config.toml
arch = "mobilenet_v2"
model = "audio frame classifier"
dataset = "synthesized solo parts of chorales (CocoChorales)"
train_examples = 39062
gain_aug_db = 10
noise_aug = 0.002
time_shift_ms = 50
n_mels = 40
hop_length = 160
input = "log_mel"
spec_augment = true
win_length = 512
num_classes = 73
output_stride = 4
norm = "groupnorm"
hidden_act = "silu"
weight_standardization = true
depths = [3, 3, 3, 3]
kernel_size = 5
stem = "single"
expansion = 6
widths = [128, 160, 200, 248]
init = "trunc_normal_002"
residual_init = "none"
optimizer = "muon"
muon_scale = "original"
learning_rate = 0.011
momentum = 0.95
nesterov = false
orthogonalizer = "newton_schulz_5"
adamw_lr_other_params = 0.00081
max_grad_norm = 3.0
max_steps = 12200
batch_size = 256
epochs = 80.0
lr_schedule = "cosine"
final_lr_fraction = 0.1
warmup_steps = 240
weight_decay = 0.04
adamw_weight_decay_other_params = 0
Rows from block 4 of a small audio frame classifier, named by matrix and row number. Rows with one number belong to one channel. Each number is 128 + 32 x the weight over its row's rms, rounded and kept within 0 to 255. All counts start at 0. Numbers have three digits each.
Before each channel's rows are labels from the 100 clips, of 14848, where the channel reaches its highest value: "strongest on" is what is common among them; "peak on" is the class under the peak. Only what is clearly more common there than usual is listed. The data: synthesized solo parts of chorales (CocoChorales). In brackets: how many of the 100, against the usual share in percent.
# convs0: expand pointwise conv (model.blocks.4.convs.0.weight, 960x160x1, standardized in use), inputs 0-159
# convs1: depthwise width-5 conv (model.blocks.4.convs.1.weight, 960x1x5, trained with AdamW), a 5 kernel
# convs2: project pointwise conv (model.blocks.4.convs.2.weight, 160x960x1, standardized in use, transposed), outputs 0-159

strongest on: note A3 (36 vs 8.6); cello (30 vs 9.8); bassoon (26 vs 8.3)
peak on: silence (100 vs 12.5)
convs0.674:141119144119093138167165074175128104126088096142096117160170094105113118136113158088135142106113092092127107141162191111149111187173163090136149140108154168092166075130156138073145075058188182133143151123111149141105146107124145092114142161094128175146178089111127118097131073142153124191077143105205093108083125133166162173077105136130074099133101101090154164112074160105135127118128162117162221104157142140105097131091170127104125140134131109111136117218064105186136122080102152
convs1.674:138125089183105
convs2.674:101126120102148106103156137171158119115145113123130159115184123154124105149113113183064144133087182169164150159126187116101146126086107114168140119123158134154175088130150113161141126145126136106178141123149079162105131136158162133137129129178201132089116119128133212187132139187129135108126163170130082079132172101133104129134147114130159016182092179169139120114118154121146222136149165160068220164126107149121136089130144193138152145117172159137099147149067135121176134092159170

strongest on: oboe (36 vs 7.5); note B4 (28 vs 9.4)
peak on: silence (59 vs 12.5)
convs0.314:089127148125144131091128120069127116105141119130180139089167121114106131134178196134134128121168041165157079103118127101154115094113125098127145075189103147171137155134075081152195094095076162135136158119134141119139151072080070130140117119139122090155137152110096083206179150128095116156134177092137150111176107105161104180069119118079069064113077163217159140148135158116131105102171115152135133174131110102101129157075132159195170156131117119125096118100161184112148143150101130
convs1.314:107089119143181
convs2.314:144096129162138086119078121119079147153142146127142156091110178133117151105135113109183151139111104155129098096113093143114147173079162121147074158099152121079076142098144148174121108228113169171117111191156111125098048109119109138152045080135063171181108146130161079174135066136093108133092135067047109135126104152148117082149111105067108123091169114196140163184175113124095122120125157133090152159110125134162108097082117097082122137128151166117160163123142110135142079102124117

strongest on: note A3 (97 vs 8.6); cello (56 vs 9.8); note A#3 (43 vs 10.3); instrument: bassoon (33 vs 8.3)
peak on: silence (34 vs 12.5)
convs0.283:099134101094142117173085158168135200144077094141168055081144082184142143122140180129132134167134157200089084174061134113091151116094092093115130113096121126143152119103145187085141167138113108211129086165167074104123121094104149103121114132181083162104151171127102064085126133132140126133138120105163147108137090117109151164172150084118130108153137084129195126102111108218095116142156151142138134134170087109169153173153077126082113103131137101137148055142173118097169143100123127
convs1.283:176149102107093
convs2.283:119123116108116147161149193182114148068124118131156122139214068130121120139114146151092130130115077105120129107079150210099072128119159088163075109159141149120130118125159192156139131139143068141122128167135080131085094125167147097113175111069118115145104101107131106197185137141092150125085125104136143091128088137126109147127139153151153172140125042145126132138164091145169100141156109125194096095150135137158139188127114154154074142181091149129130171105255091140099114116122147

strongest on: note G4 (44 vs 7.4); cello (26 vs 9.8); note G5 (25 vs 6.3)
peak on: G4 (41 vs 2.6); G5 (25 vs 2.4)
convs0.739:114131125184090121143173099154079135102119099182096106157124087071128093118098056187118096140152153119182121136106205177139141179127148126073136168139095136168153109072121074118068151162109129136144119079121133186142120090123137124174073120090098102113128123137107163112176130153174095148150123108098096107158184094122177161188137120138115142108087216094090106143055116107149147142119165143161106133126183119073102135094105169135103108159124159143093135146132181094137180065111161
convs1.739:143167163118082
convs2.739:100161122109163143141072146139114159116145156121131099086152163165120151160140161129117140055144100145137197087108141157105173146071108144138093149137127137116151137127115120154135121102138141219137109154125083158103205156182129158106137098099093164141122100134135105110111167155133142157194176154138118125123123116148101094101094110197122174189156088052164125138189182204196221134150133095105115138067132137134151117158132127196153152184118138100136096140128184138086159101089128

strongest on: note B4 (25 vs 9.4)
peak on: silence (91 vs 12.5)
convs0.435:041155153083169171149118183120140115111138147085167061105130170093144104101148132136108128104154127133136094118110088102138101144139112194157177123176149135195186125127105104119189140108130166152112119126136095101176145145126092144157114160095123061145176110127116112186150133170089122132088139157083129053165117156178187175099142071097127087095148148111129112161110082135131103060136131162105083109142142131090160098132137126121184200125171121129084125103135093100081118208095085
convs1.435:146144167104079
convs2.435:147162093153104166089180114154179143114119029119147092099070156096111106106143138146082106156184111120153136117121178077133064153185121112146083125151100149133094185133107093137142146179150085107103112141138128123093142095132131191122163078145186128121138079125120141170173136166172126188058136145155159111101100107127150151159165097145120183155138129140097142167118144107156108133097164073089116111151072141119225110175106114159155138098105186162144119082167165142126117176101174

strongest on: horn (30 vs 6.8)
peak on: silence (97 vs 12.5)
convs0.519:109153097132086179107141156182128178102100120126095061112103073067144164143138096190100161134131121123166191095107057137131136134114163114092197177164207113118086160138106116134047183150149100154125087109112171131130080119178115102115119086119094138089127173115097123156179127179098134114215126115129134131124145159172132103115085151124112143119146129091115109132106197092119093098126136188150076119186113125121122138078062079129164136136147132131148123144129126072153163119111182
convs1.519:124135106180085
convs2.519:095128115114087134119175193136139142123125123124130095118090087146139220130112090172058124181155159083193159048135127135141117101126098151134154149105190137146115092135130129188103136146130139222141109116106106169146135091121145158148106163151148145107111194135101103164116097193137131148206140168189107108128143107153082139133178135167120154124105142119129110151139207110076154135144105181166110164200175118137160128092142146122143149098139187087122169116134184075146120146112167

strongest on: trombone (49 vs 7.3); note D#4 (36 vs 10.8); note G4 (27 vs 7.4)
peak on: silence (100 vs 12.5)
convs0.467:154105135166149191103132098165119187092124167140035103084106149081116198168157102102125163112098082087153168113169086093165121148097096180107145159177117145111138091106124119121123150088145142064150114163134173115082143156117113123129141056099182114099160113109146101128165187100101115094198109127177194091083135149126063140139095128141093154112146137148119141127142122189196192121107075143195106126116098087116126081160127114128171095132113130100137172149135138109168101099114120
convs1.467:104082160156103
convs2.467:172142137110148127100128114088143203103098134127089178074055201113121162169151098138114079120111089097136152201098117095133135166115150106098167157078108169130105117122144188204148109117157145194122099109181182134154092140152107162127139119129108155135194227182121143152134138159164122135168149140164179160118117105150105141149129098091094156076133140165136187120112148150122099141149101163164167124192119112114147095129131135215097109106115149114173135144153096130164115139134192

strongest on: horn (29 vs 6.8)
peak on: silence (91 vs 12.5)
convs0.518:110147090162077173092141142160144108102095119187131145103079106108107171115159158150130110099139183161198143145112091136079185091134115101069137150106122093134094188113092105125092127086125101109119162108169121101165158109131192182093164153104110126127117122129121190074177169049117107158151150121126162113141050147113124095129200122143158116162053118142158103128172089122152157076118149102097130199113162101116117138176148119110121103106097093121199157098117112131163076187147147
convs1.518:101117148190125
convs2.518:137137109122151113160145100123089126106117152094148048124116195106144021134110075131146126074069137115104122148103125147182115136101135174106109109136169131079170098143123107113135119143119112185127148136101134132112131160164126086166104105146174125156138081126153112172092147144124153078040147098087120167093163121133161155091065141081141117084126152130177094117089255111096088124139096099146120175167133138094148144127111110061134180139111107104082125158102105125114177134121101

strongest on: note B4 (39 vs 9.4); horn (37 vs 6.8); note A4 (27 vs 8.6)
peak on: silence (66 vs 12.5)
convs0.154:135196127126180139138138123112142075110083132137131135082127084125104135167186131128106076111151173082109181075108098090121117156086148149127117079092123160175123116128087098157114104097157183162106087111130151178146128139080168152128132137131104014135192135090107159163078180151105108150143173135122136131182150141153107190065118148099079109152144136147127040124125091178162167127136119111126122123117159129146086170095136106147143213170125157123093142148091143135109078101076168
convs1.154:133152092167087
convs2.154:101036131125151187140125188116067150093151099139136155145144175106116130130091060131176152094117105106142098125185115093136170127157180130120116115048156124170116136098157126127144174169154093132098132126166216125213103145158058156106166162110139153160079144149118097159170122103132074174179123121140150106107086145112106098146135107110133135077116085108105125185138127110112098116168152128061051112152131127142198140137117111152120102162137100147092116162109133139060134089159148

strongest on: oboe (27 vs 7.5)
peak on: silence (94 vs 12.5)
convs0.218:076135161123126146158128132079146132134150103070081107137153186089162154105165132130139143127118113115110126097094114144120100134136099107089159145116110194162116117091120114123195048087169138159149120126120150117176137103129080136177117127124128143150209128132133117171194170148124111170094095154146142106183119139126151134086129060085098125128133112174161134142132137135083156089181163113073058163168019159081083082146066151097152154124146138166110130093106171077161148125087182
convs1.218:117135181104088
convs2.218:102132112156085189100137092093100224124077066061112084083135152097123114122107175167142107134136061186083168136157119068110096107097145116107081113116101163164069137116124123089141106112145126114118152162172164132089133155109117163144132119137167124191173098162105158151168126114173110142060096109132095115099118137131103114110102117120102112160095138190136200135087089196096118172129136094126081104078112166126126127161118096162143117092157161148105182131133172154128129202087169

strongest on: oboe (31 vs 7.5); note B4 (29 vs 9.4); cello (25 vs 9.8)
peak on: silence (67 vs 12.5); B4 (27 vs 3.8)
convs0.471:145116070149118133147123113183077106125172193103127100089132118151098168130144109061114101161143058196132108162176120104135113128160103162120127141146145108072070090190103127156182098138181120114131065135096191081090187144107132150156150111133150155143085089098137115130126121153076152112198150145147070148095102112170170177050097173126120095167110059210161157091123135129146131122135122161152175119135070110140152146124134130125130101129129139139136122156103150142117133099089049
convs1.471:082180121130111
convs2.471:168122092093119123124186138093130118084092102137094135118032127124115083155139130160080094134148119095149138055091147146157150130103134053159149098105111144112191123139169131120125163156116126152139146097158137132059141126144078100137114148109072163167189177109136120107183170181140129097088125060117168112155141105098088101115131096075117093035158123045136111131156175169130144155138149048150139127145137170117151116123122153113117091117142124092120128106113112115143111115238145

strongest on: horn (31 vs 6.8); note C5 (26 vs 10.1)
peak on: silence (68 vs 12.5); C5 (26 vs 3.6)
convs0.51:081137149147120089065144119129109155154118199133158109081144134109166152135132124176099157103099132099155155064138108163176097189148117156128129090141148166108137132162116079105037075125121099086184160118114089120115140156130130053095163167113125122143151145149125111142145093100131116090149132188184178161070122150144068165126117114074161186090153101122187116194133143115177097108090085145179046122156052138141113092139124129104125114170141133086131160138152102146092128158109165
convs1.51:123100087164165
convs2.51:155138106104179142204112184087159113138078131148143119073162070144128103147051200143160110124106100146160081164163136135183141125105149177116183094142085095125117104170090158166150206146138121224153136202112155146137086136145130142175134144126087128144132113104112144154116142157166147110163170077127140095134174135159130138151174107163118106187110170150079114078160148071151179127118149168131164155172156122147131141143119173125142130090132115100150177124130180112180178124160129

strongest on: oboe (59 vs 7.5); note C5 (45 vs 10.1); note A#4 (42 vs 10.8); note B4 (36 vs 9.4)
peak on: silence (57 vs 12.5)
convs0.1:083144116109112137110159143132106145118135195098025125118149144104136095119131104128104147124094129105131122113161030150109114140136146101125136163184166130149070162129072153124122126108090187123124059135078130161135190189093095146157108136119160111141156144125116103103114203116106127123144109138123157084135132116099105170095106123092138074068125160140158091151085153134157139143133111144135100170166148099216088176089176134145183140112153098228107118173152110188087084100140148
convs1.1:152108088174107
convs2.1:135073141136154148145110125108152043126120114154157052139079161098117119126083070129137136123091096131100145120096106192058132134129138146107125103080190142111164140132158097066107163148179117183101152158081130125179120132119074101149174117136116149075150119136117059129109137138095132101118110124217113110109150121129134141117112147096155157089080076104135128138135098074096104119110090137173113109087146161139178115160129181129132134172127113091114165126057128104134143078096002

strongest on: note A3 (55 vs 8.6)
peak on: A3 (51 vs 2.5)
convs0.611:108134171089075153104166117132139111125080103214090140121106170124084081128127128119134104113157095152093155097129135136139211125074145181138123160139142109137095133140140129120091079084172131147154186102136093188146190113046163105116122129171118123153084082141192114169142080159134170152062162171142111149073159134078108110161174101119112166128059107131186104144105147127101179054155136138141160121131113151086136079110128096078138119123123108208115134161107130137114139150087162
convs1.611:141181135115085
convs2.611:092146144119104161042122107151169105087114068221174152147144148130161116128096163160053119137127156138157212119107211132097146107139146216135161118099135179135138113135181123091131109125121125135164215127124116141102139196147123123132135109171177148139158186133109159125166140146171143119095158111164092126104163109120088120147112123131117086148110111166183167145137089108150140149112114137104187175083169136082147113196125112104128132128131088168140074071114142127115166150171160

strongest on: note A3 (39 vs 8.6); tuba (27 vs 8.6)
peak on: A3 (43 vs 2.5)
convs0.137:162132141130074127179111090112087054188113125097118157107072129141099144158086152088122141070159091137155104142156100054069115113110142121127081145088122078188158078152167128119115177111158125126089126083129133116117162115116148036125194109140110113139115127131150158102142161180102146100121171118142109185147135126155157147106082159160160112089066174123145120148122116143152185118154109177076119141125149193185132153115129142095099085165175145139174116134193051103158139096118170
convs1.137:107101178146094
convs2.137:152087101121121145157139116161074098080120089110135109131071153142144097135158142089196116096120144125198091137089116077109156098073116080112138145155077082128141123134126135131140107119105122128129134151180069122102095100086213096106098081148134136190084128126145156121104159137195133115127153152166152157094141158161087180136142187134106119200111211120100169109131165144155138123126168120081132130117087124157220168075126083149167104161134109178171145090155103105088141070119097

strongest on: trombone (76 vs 7.3); note E4 (51 vs 8.7); note F#4 (28 vs 8.6)
peak on: silence (70 vs 12.5)
convs0.342:103121163155096097145081152142110130135121222146114201140119111136139090140110111133139115135122119104105149130144182109079039188130137158149145106120192078107183095117152082108099111159089102121105112121100109138066157066127157116169107168098180155134088163125156158096133099147088143093180134185151106116130100139123113081154112137144120176163116083068157143103132156146174140175102128147092114140122110135150091101177205166111104173112058104109130114126116121171222065125130124
convs1.342:104166079132154
convs2.342:128128097154151101103160153160142101146152100176118134130099118103162151134106172180095077055112126149073129081109115094194168127165096125130146124088145132111099087128133085112115151111147102066196118051109098131149204134133164040091162186152140149119137142078095151174081159132058128159202116111130084171100082137136104061153108166135134095163129119136139135151164177117107170143117128130162133130135139105167103073167138104081151169134162148145190103155078133092115121149116092

strongest on: horn (29 vs 6.8); note F4 (25 vs 9)
peak on: silence (79 vs 12.5)
convs0.504:115126128120124122127087161193125181155117065139134130100127104132115148164057167125108093125093144180182107139139161089107227166135141088143084146123172140132126152155135099146091120104078151100139149127165137141114103070168138144116122111142140179167133129085139131144130135088151099097133121069154110080102124121131117174177119072109156115114154111124060090140071113087136192156118178127125177116159142117083115172112122084121163148237067114191177118084086130091158099119087164
convs1.504:126088162171105
convs2.504:098166096118140106157129162107147133133085152109143089146103162132184118133161135138110169121133141112096233136191132153115127137150104240117141150114096133099102093133136150162116142119117135175126140106135173146130163152102135102180058140161173123120096121115172185091126164136133126112116135196130119157088089117122118175095127109125195127106158113118190128104181178137068079165114162157113157223078117085110121094113125141126180164111127170094116169112114072086129092178174087

strongest on: horn (31 vs 6.8); note A#4 (31 vs 10.8)
peak on: silence (66 vs 12.5)
convs0.531:118147081093047106108159111136216146156141108165149088084159113078145181134127130125168233099097082133116121102077110184095085157193118141084158167135141137099135114184157089169069100143121146106090137137111123135140103104122145114144134117101113192116156090105118154130146145144121114122191106169114097171054143090176122173127120118079133127108125074133140127157066168130129117053115183143141140136117115196090119140137056131136114122149148152184108122114176167130121124113156105
convs1.531:093139172138086
convs2.531:119182148134104113077089097126207163092153130072127168143114097107128156156143114151073133087138133165198177112114157077093160105166071140154141155099179136151091100120141054170129108127135144167131136066130041144167121102142159159138125160176119170128138101111142166061166194149162108115176150158172105057105098119117109158148177070139124137117123111103171144138101151138157191154130079085101133112177167126125102101128138150160155136153147169127147129099164130129165055164114141

strongest on: oboe (73 vs 7.5); note C5 (49 vs 10.1); note B4 (43 vs 9.4); note A#4 (42 vs 10.8)
peak on: B4 (27 vs 3.8)
convs0.570:155143145123145147114085163179096139092104128101109123108128063141161043163121157168144140093130105151076127151118123122090101110167156115115132140135116113157131186088093122169130159143123164053165058088158131136101155146130150156087152093078102119120102123173129209134156142122129124127131108167163128141080119189109108159143138178113116140084012118121145136158112181163076106110154152136151152147168081108114158109066069113072174134133144161129199170151118063125124127171083136
convs1.570:154075162109141
convs2.570:065116096126108148074121180116143192100183124153139134132165126119171181152093086177091160153076131145147210165159125123169180128126125193144147098120134124115116113130161148150147142166126149214139176087078170143153089099171137126149142151193174131114094137141109104159148147183129158146123128089133127117095150104203118129130135090190160092205106159122161106121192145119149153155092128164060149144201171139172167141139160168178145121124110140125128182134162158119112107130112114

strongest on: note A5 (79 vs 2.1); flute (41 vs 8.6); note G5 (40 vs 6.3); trumpet (30 vs 8.5)
peak on: A5 (75 vs 0.8)
convs0.236:110144113115131095153156091132135076139104158099143162216094162128106225100149147130105076140114164140178117135082094150139127118108084138146127157168139140153146073165053130148155139168105119104131144104140136114164120138135129113147095139101189130133090095167112083160151080140101142125094126166105191151092119071203176101101166127124150052059072176135102115127145162106101151084190076088104106155150152135108137146125158161130141121105125193159096156143110117127133059060105154
convs1.236:114145178124082
convs2.236:080104119122095128103152103116140130142163102133168180148175101102091177146151150162139059129120153138202229169080110159131160120144152090097120110155127113135197104130125134122152161109157130148123081113152043167073193126157172143173159134087108100123134159135113103150139120160113102121167153188146103098112150099157138124137185160094131163127136185127120124094160192157177148153164116095147133135064115108158185099120114098177119146150095127177106116146123134143176065059112189

strongest on: note A3 (65 vs 8.6); bassoon (55 vs 8.3); note B3 (42 vs 9.5)
peak on: silence (60 vs 12.5)
convs0.626:155084121099125114125118133192133158154126163099071093153112108132128085180157121109113063121098143129118111110098116184141146083146131125105139108129131171104101119087118147146081104156143122017082222138124120148146092143182159159134155097123112100136158105090066121097124164102130164117206128142107151102135140144141175115103193157072117212152100107123140060124143142082143122144163123153165152130081141060097129145173140122082150115114127163146047133190160179148163142137135100
convs1.626:102108075101105
convs2.626:108173126125087097086139118103089156124107124084115126125148091140161107129093100111086116138154193064240126153096141103089130137110134123122145114141172128115145143188141201104161179111140130180150104131202142132138138210083092082071119155103156159119122100129173080129183134113124196148117168104123107182096119127120097174198156128133119112110122162127178163115077118176102144114109158105107102127114095138145147139123118123126159125123195135132118071217155131117178129126076075

strongest on: note A5 (75 vs 2.1); note G5 (60 vs 6.3); flute (37 vs 8.6); violin (33 vs 13.8)
peak on: A5 (66 vs 0.8)
convs0.266:132163148134095082149158093143157064105182126167110149134085071112146111098123110193091140129115135205188077167105119043160138139127184090080126145104101160146162118131147092115157163125109113096150145057170094116151118126153156126117122108137137135173109148118114125143122126123200182142087141078149099145135115123127115095143130120147104077111082139174130123166073214194149108104083059181137141158164115090152127168147117128170093151092136061116129112161148134104081070148170132
convs1.266:137108182140089
convs2.266:179128111122107157154124097086137097108150112155098143142119118156155135149154085144100157140098119118115121083117129151141166180160020091115083118080125074077162168151145149139135109083133065044083085175105121147110163168146182114118096130179141132133108124137163124137174132165080145119172180173171151141142084122154094137085053116120123117140155111016118142170185126076134147123125174147176110138143134166115126161145122155108126178167093110116166129127067118101132114163079164

strongest on: horn (28 vs 6.8)
peak on: silence (100 vs 12.5)
convs0.587:142072135156097123179171166107149113081111118123108145202026159158143112185124136121143131175166105175121143157107110131148081109188092111043081129130136142136182143100086118103189094110145127102072108118084102124140126142151169079114161098161133150110078139118125188143183143071121125135074077081214161128105118140106169156136127133135171082115128150199136101094118140100143141100186115133146112124134136195090100140145147115118104108050102115119154148124136142120130166093150148
convs1.587:138101155080164
convs2.587:112136111126137155120116203144086102126152148198170099160075144108159121080101046091190141144129127150060136087080146097155151128165113121117128091136151135134175125111118092146137074087144146120110097077078091154102146180107150096113155106142214110168087113103164094141141077114162107092071135110136105138112141123136133123142126116173153167113107139145181125145210122134110141128087095151103126118076119101123089068146129131036186110081125126082058065168147123134132147130091148

strongest on: note A5 (62 vs 2.1); trumpet (25 vs 8.5); flute (25 vs 8.6)
peak on: A5 (63 vs 0.8)
convs0.713:107120092121114162124174109149158128109188105141118077103095109187113184156127162119102110131100153169089065136097080180112075098127146155124055173155220162147134143162126142141070109093123133131159120177120149198148113073096116112148106082146119083117116138127162054156198087182092164153176146059109116087059163114131110120102150082159102115189137164084135160114121160125148179077140128128121135135130114109154151128163090086141111158129144152170150147118119107103079100128157145
convs1.713:120130141173075
convs2.713:121146131117125116088143079143255146097202100162134127112115093177144162143131176140067085135082135171135091103103133199124109112115169121128084136129165145132162077124171129156142126142171119186162123186140118157117137089109112143117142124212154126123138103121134088152215090190122137126197148132141100119089154124137083145113143125110131111211166142160157161096144149178177184129152170139111134138130111105142130131136134099177165175166136176162137128115123093097107122146106151

strongest on: note A5 (100 vs 2.1); note G5 (58 vs 6.3); flute (38 vs 8.6); instrument: trumpet (30 vs 8.5)
peak on: silence (68 vs 12.5)
convs0.475:087119193188075060091168123144175090179080109186115108129128142126137106075122194096157126083133125148122093115107109162193102164098135135183098153155139114191145132122071144075139098100173108110146183152135109141106105135127163089144158126092121060125102114133121162078152146133078079151151132145147164071095106107127070168082110131143130178163145156167068123174121130148116162125121112145137156151123142142108055102120128140103128114216121139162192154160084151087136099087112135
convs1.475:170150110078129
convs2.475:127188171148157150072110127139166155111110193155052118148104190149149166143175090168121137152114117126118174115072074137135117132110123158139151098155079180067151150147115120150137141158120124116108138091119119162094083140142091086084159135110122124133112182127158150083186079152139135189179134099094059129108137108072132077176102107110159129093147149155095127193138128195114132139090167128143134131122152127135135097221109104118169067113146137089147126104098109167184200116084166

strongest on: oboe (39 vs 7.5); note A#4 (39 vs 10.8); note C#5 (27 vs 10)
peak on: C#5 (26 vs 3.6); A#4 (25 vs 4.2)
convs0.725:099141175113142107163138128068138127094174093173137103159153131081185128093183124168094177131162122156141151095143088114130144121105096085134101182140136123121130177113147133117091126148195061187048137111095120140129165149074078093112151135094138073167140109121137147155157124177112071099108103148106218107064172134145160111142100106102105138134191183134132092141085131095123126136120151071175084148114102136066100102160087114123103170158190133150130141147096150101165148082134186
convs1.725:156097170130088
convs2.725:184124144118119097067080112087096190132087116054108083099074120071118150146135089095137127108182093110136199120138090058144101109124109122116115155164155173123145076131083149129135123176163133146098157093154145159113112181146168093126139089094118106135100154157104105134107135168156096140153112127181070161100131068093130108197161121110124125063165134148122097125150102161126093144144114151071129144129159123114106106129121079079156120094142142168161122057048089137094177151059162

strongest on: note A3 (47 vs 8.6); bassoon (36 vs 8.3)
peak on: silence (100 vs 12.5)
convs0.709:098141076135103150165213141082164144140129152136188129146133106174090092105164126107129126091146157141102140138114133150126139148140125152118172122133171125162120106133179124138188145189097136134127166090125141079114131119079107133064057143140155115161066141128108160137149124073126070065081116103149141194087063062122170201090192100117134103147075114162175089074143167110105172138149141121097119125098096119129223139126169153133117093112172118131140158105105125125142106064128098
convs1.709:088098132154172
convs2.709:090103134126099140154173160109110083135116120093149089148107119101158074140136130121123190147128188147102153134144119118145122124184102133160191098153131128121173135085158085129132108097122098112147149109145191134096094112141113122109078058122153115129213164135168163130115063135110136140144093078100187211104119117147128174191158117120170113121113189115078075109132150045086099098090091129211115176135097140138169140107123092130220123122119136091147123114149116131136170147190091

strongest on: note A3 (45 vs 8.6); note A4 (25 vs 8.6)
peak on: A3 (28 vs 2.5)
convs0.715:110152179064078096116166085133115136172106161130136148151103128130132133120114145163128154100118108103102173109122148096160130180089181152105111111144115161095105107137128162118112157181214103174150119120092162129074170052112132122086155148147169105126162157102131088117168102140095111060140081139149145127126105130176158093080149130142161114094074123093158076172088163147105105068114148126177179127090103077167148113119130147170131165104228146069119053156158135153113082129173121
convs1.715:104182149100148
convs2.715:133072106118097137087120108141150082087165117143159102130187042148175105143133126172099077137126138153151140146096131121107131109188105129164101160118076151134127092108121123151136078080125150168169155159125064126144099200165133107120116124136144143089090082177123133169097097162123135139047144144107105147080154127067070126096117103098124124158102096156107177102149078070198221155163132106125142164175133137101102130153145139042174160123116137172113145106073143108121186134129129

strongest on: oboe (38 vs 7.5); note A#4 (34 vs 10.8); note B4 (31 vs 9.4); note C#5 (29 vs 10)
peak on: silence (100 vs 12.5)
convs0.333:114144147131119096137106086147124167149200139179125127148155154144111134141126090155114124175154136076040148139167099107135113060125106094128053134148129116116162086129101113186136156101145166150111116143089082145141117128147160114161104144086103164192126183140100142156086184050172107077157122148149125198143148152078151090118200081172140106089152099096142193120083088082148121100098085202160107102124120114141117120164167116110174125149133147136131094120122119073060151095146136
convs1.333:154123064131146
convs2.333:146035122146177111158122116087104136159110107136146094148173097177177170126101070104089178160164086135140126067112110177058089173188099141088166082118130133168136139107087133105159051121123152116119159131125156134088112178155122145092114146154163097125116118152101096154146122139166123147144149133128104169172162115149127124196083175084127191169107090092081099137192138164108091133112162090090154118178094112152218106140099133125106183133098124111088132155165159098123141152119154

strongest on: horn (29 vs 6.8)
peak on: silence (65 vs 12.5); A5 (25 vs 0.8)
convs0.535:087134136161132159146189098130184121101111131121169119132141081113126132144123161143158118147152144162155125119126068141110092088169109166088131216140102099151000115164165133129111114138118153117143156108181049114110151152093136101108180127163132183123102138108079118154169151109161167113103139102099055145136123112130139080147162118139074085130121108158132124103064097143134182085122100161142142152172147124085153134210118154091159092094106142076177159075095113080154134096157157
convs1.535:098162099167154
convs2.535:128114055121158148110127158146065140157126155175140088101141184104176102135118093138081149082114158094122161112138164090187142163126145161111168091117171133079205116120107142115141159126117113196157140148087192152148166120182141134140093156174145121201173132148157121058105126157138110133179145188169152132089143120158128135086113108084212103135103114111123148130189178117095070133134129101123145168134119134122078116100128103145152194198111110092091151172139110096079115169102100

strongest on: note G4 (52 vs 7.4); trombone (29 vs 7.3)
peak on: silence (92 vs 12.5)
convs0.28:101118147156120049114154137142112155112133199162165131121093100117165112043187132144161089177144161118162122173136163074134148125143069151108123163094132192130079156065147104100133064117083034086142114129128147099122154178131160145084135164162104170127135176119150138125129106136111118125139157178111142152110118123104123164150134095132074109077110107126088143111113121149213080133190099135203094133085102196129057114127115126132114132177129108111151149135108195106104109123138122
convs1.28:094167095164128
convs2.28:115123063121162132174084162080084107132090139161156124102157147174134124139103130111083116085134120144094118059109178094131137127116148177163147088158139109125120134142116188100111165150132184203090112146121131133135179118181115139194173110123136152132176094135114165143139163146149176133077144166152100155162109126128127170116196158143079181133077138077115082125113041123060198137079136167133163126179151142130200147167132187184111112136109163136138179135163150116156098120136131

strongest on: trombone (40 vs 7.3)
peak on: silence (95 vs 12.5)
convs0.96:136153140095125091131113127150153095156077166141121144142134125111164124103118143157137076139120095089121172122180135148179138141164098175124051087161139148168122165126086105040098117086071153110181162122142126143146113121158159053110075139127146115135157153146174102090144092153108121164177076161132142129116151102160097158112161146130147164103101111085099123112156184081100134157097113158166077205091109099178077049082161108037107122182135125116154182153115106136174143129146135
convs1.96:155147086083143
convs2.96:070178091096099137066119161130136182119046125178081133112100144116150094133153133157129088103089159095071121111107110176164130118111098138138087103134118112122102107152101150158123126131141135182161108199170169109094144122135072075132159174115116168154138203096098141119093123139141113102155127104078119085150166129124102095094120133139138154111087171091087139151164094127082139142163122140177167115125157163209169107198132145081134088116108132144208148089153194138149188186094130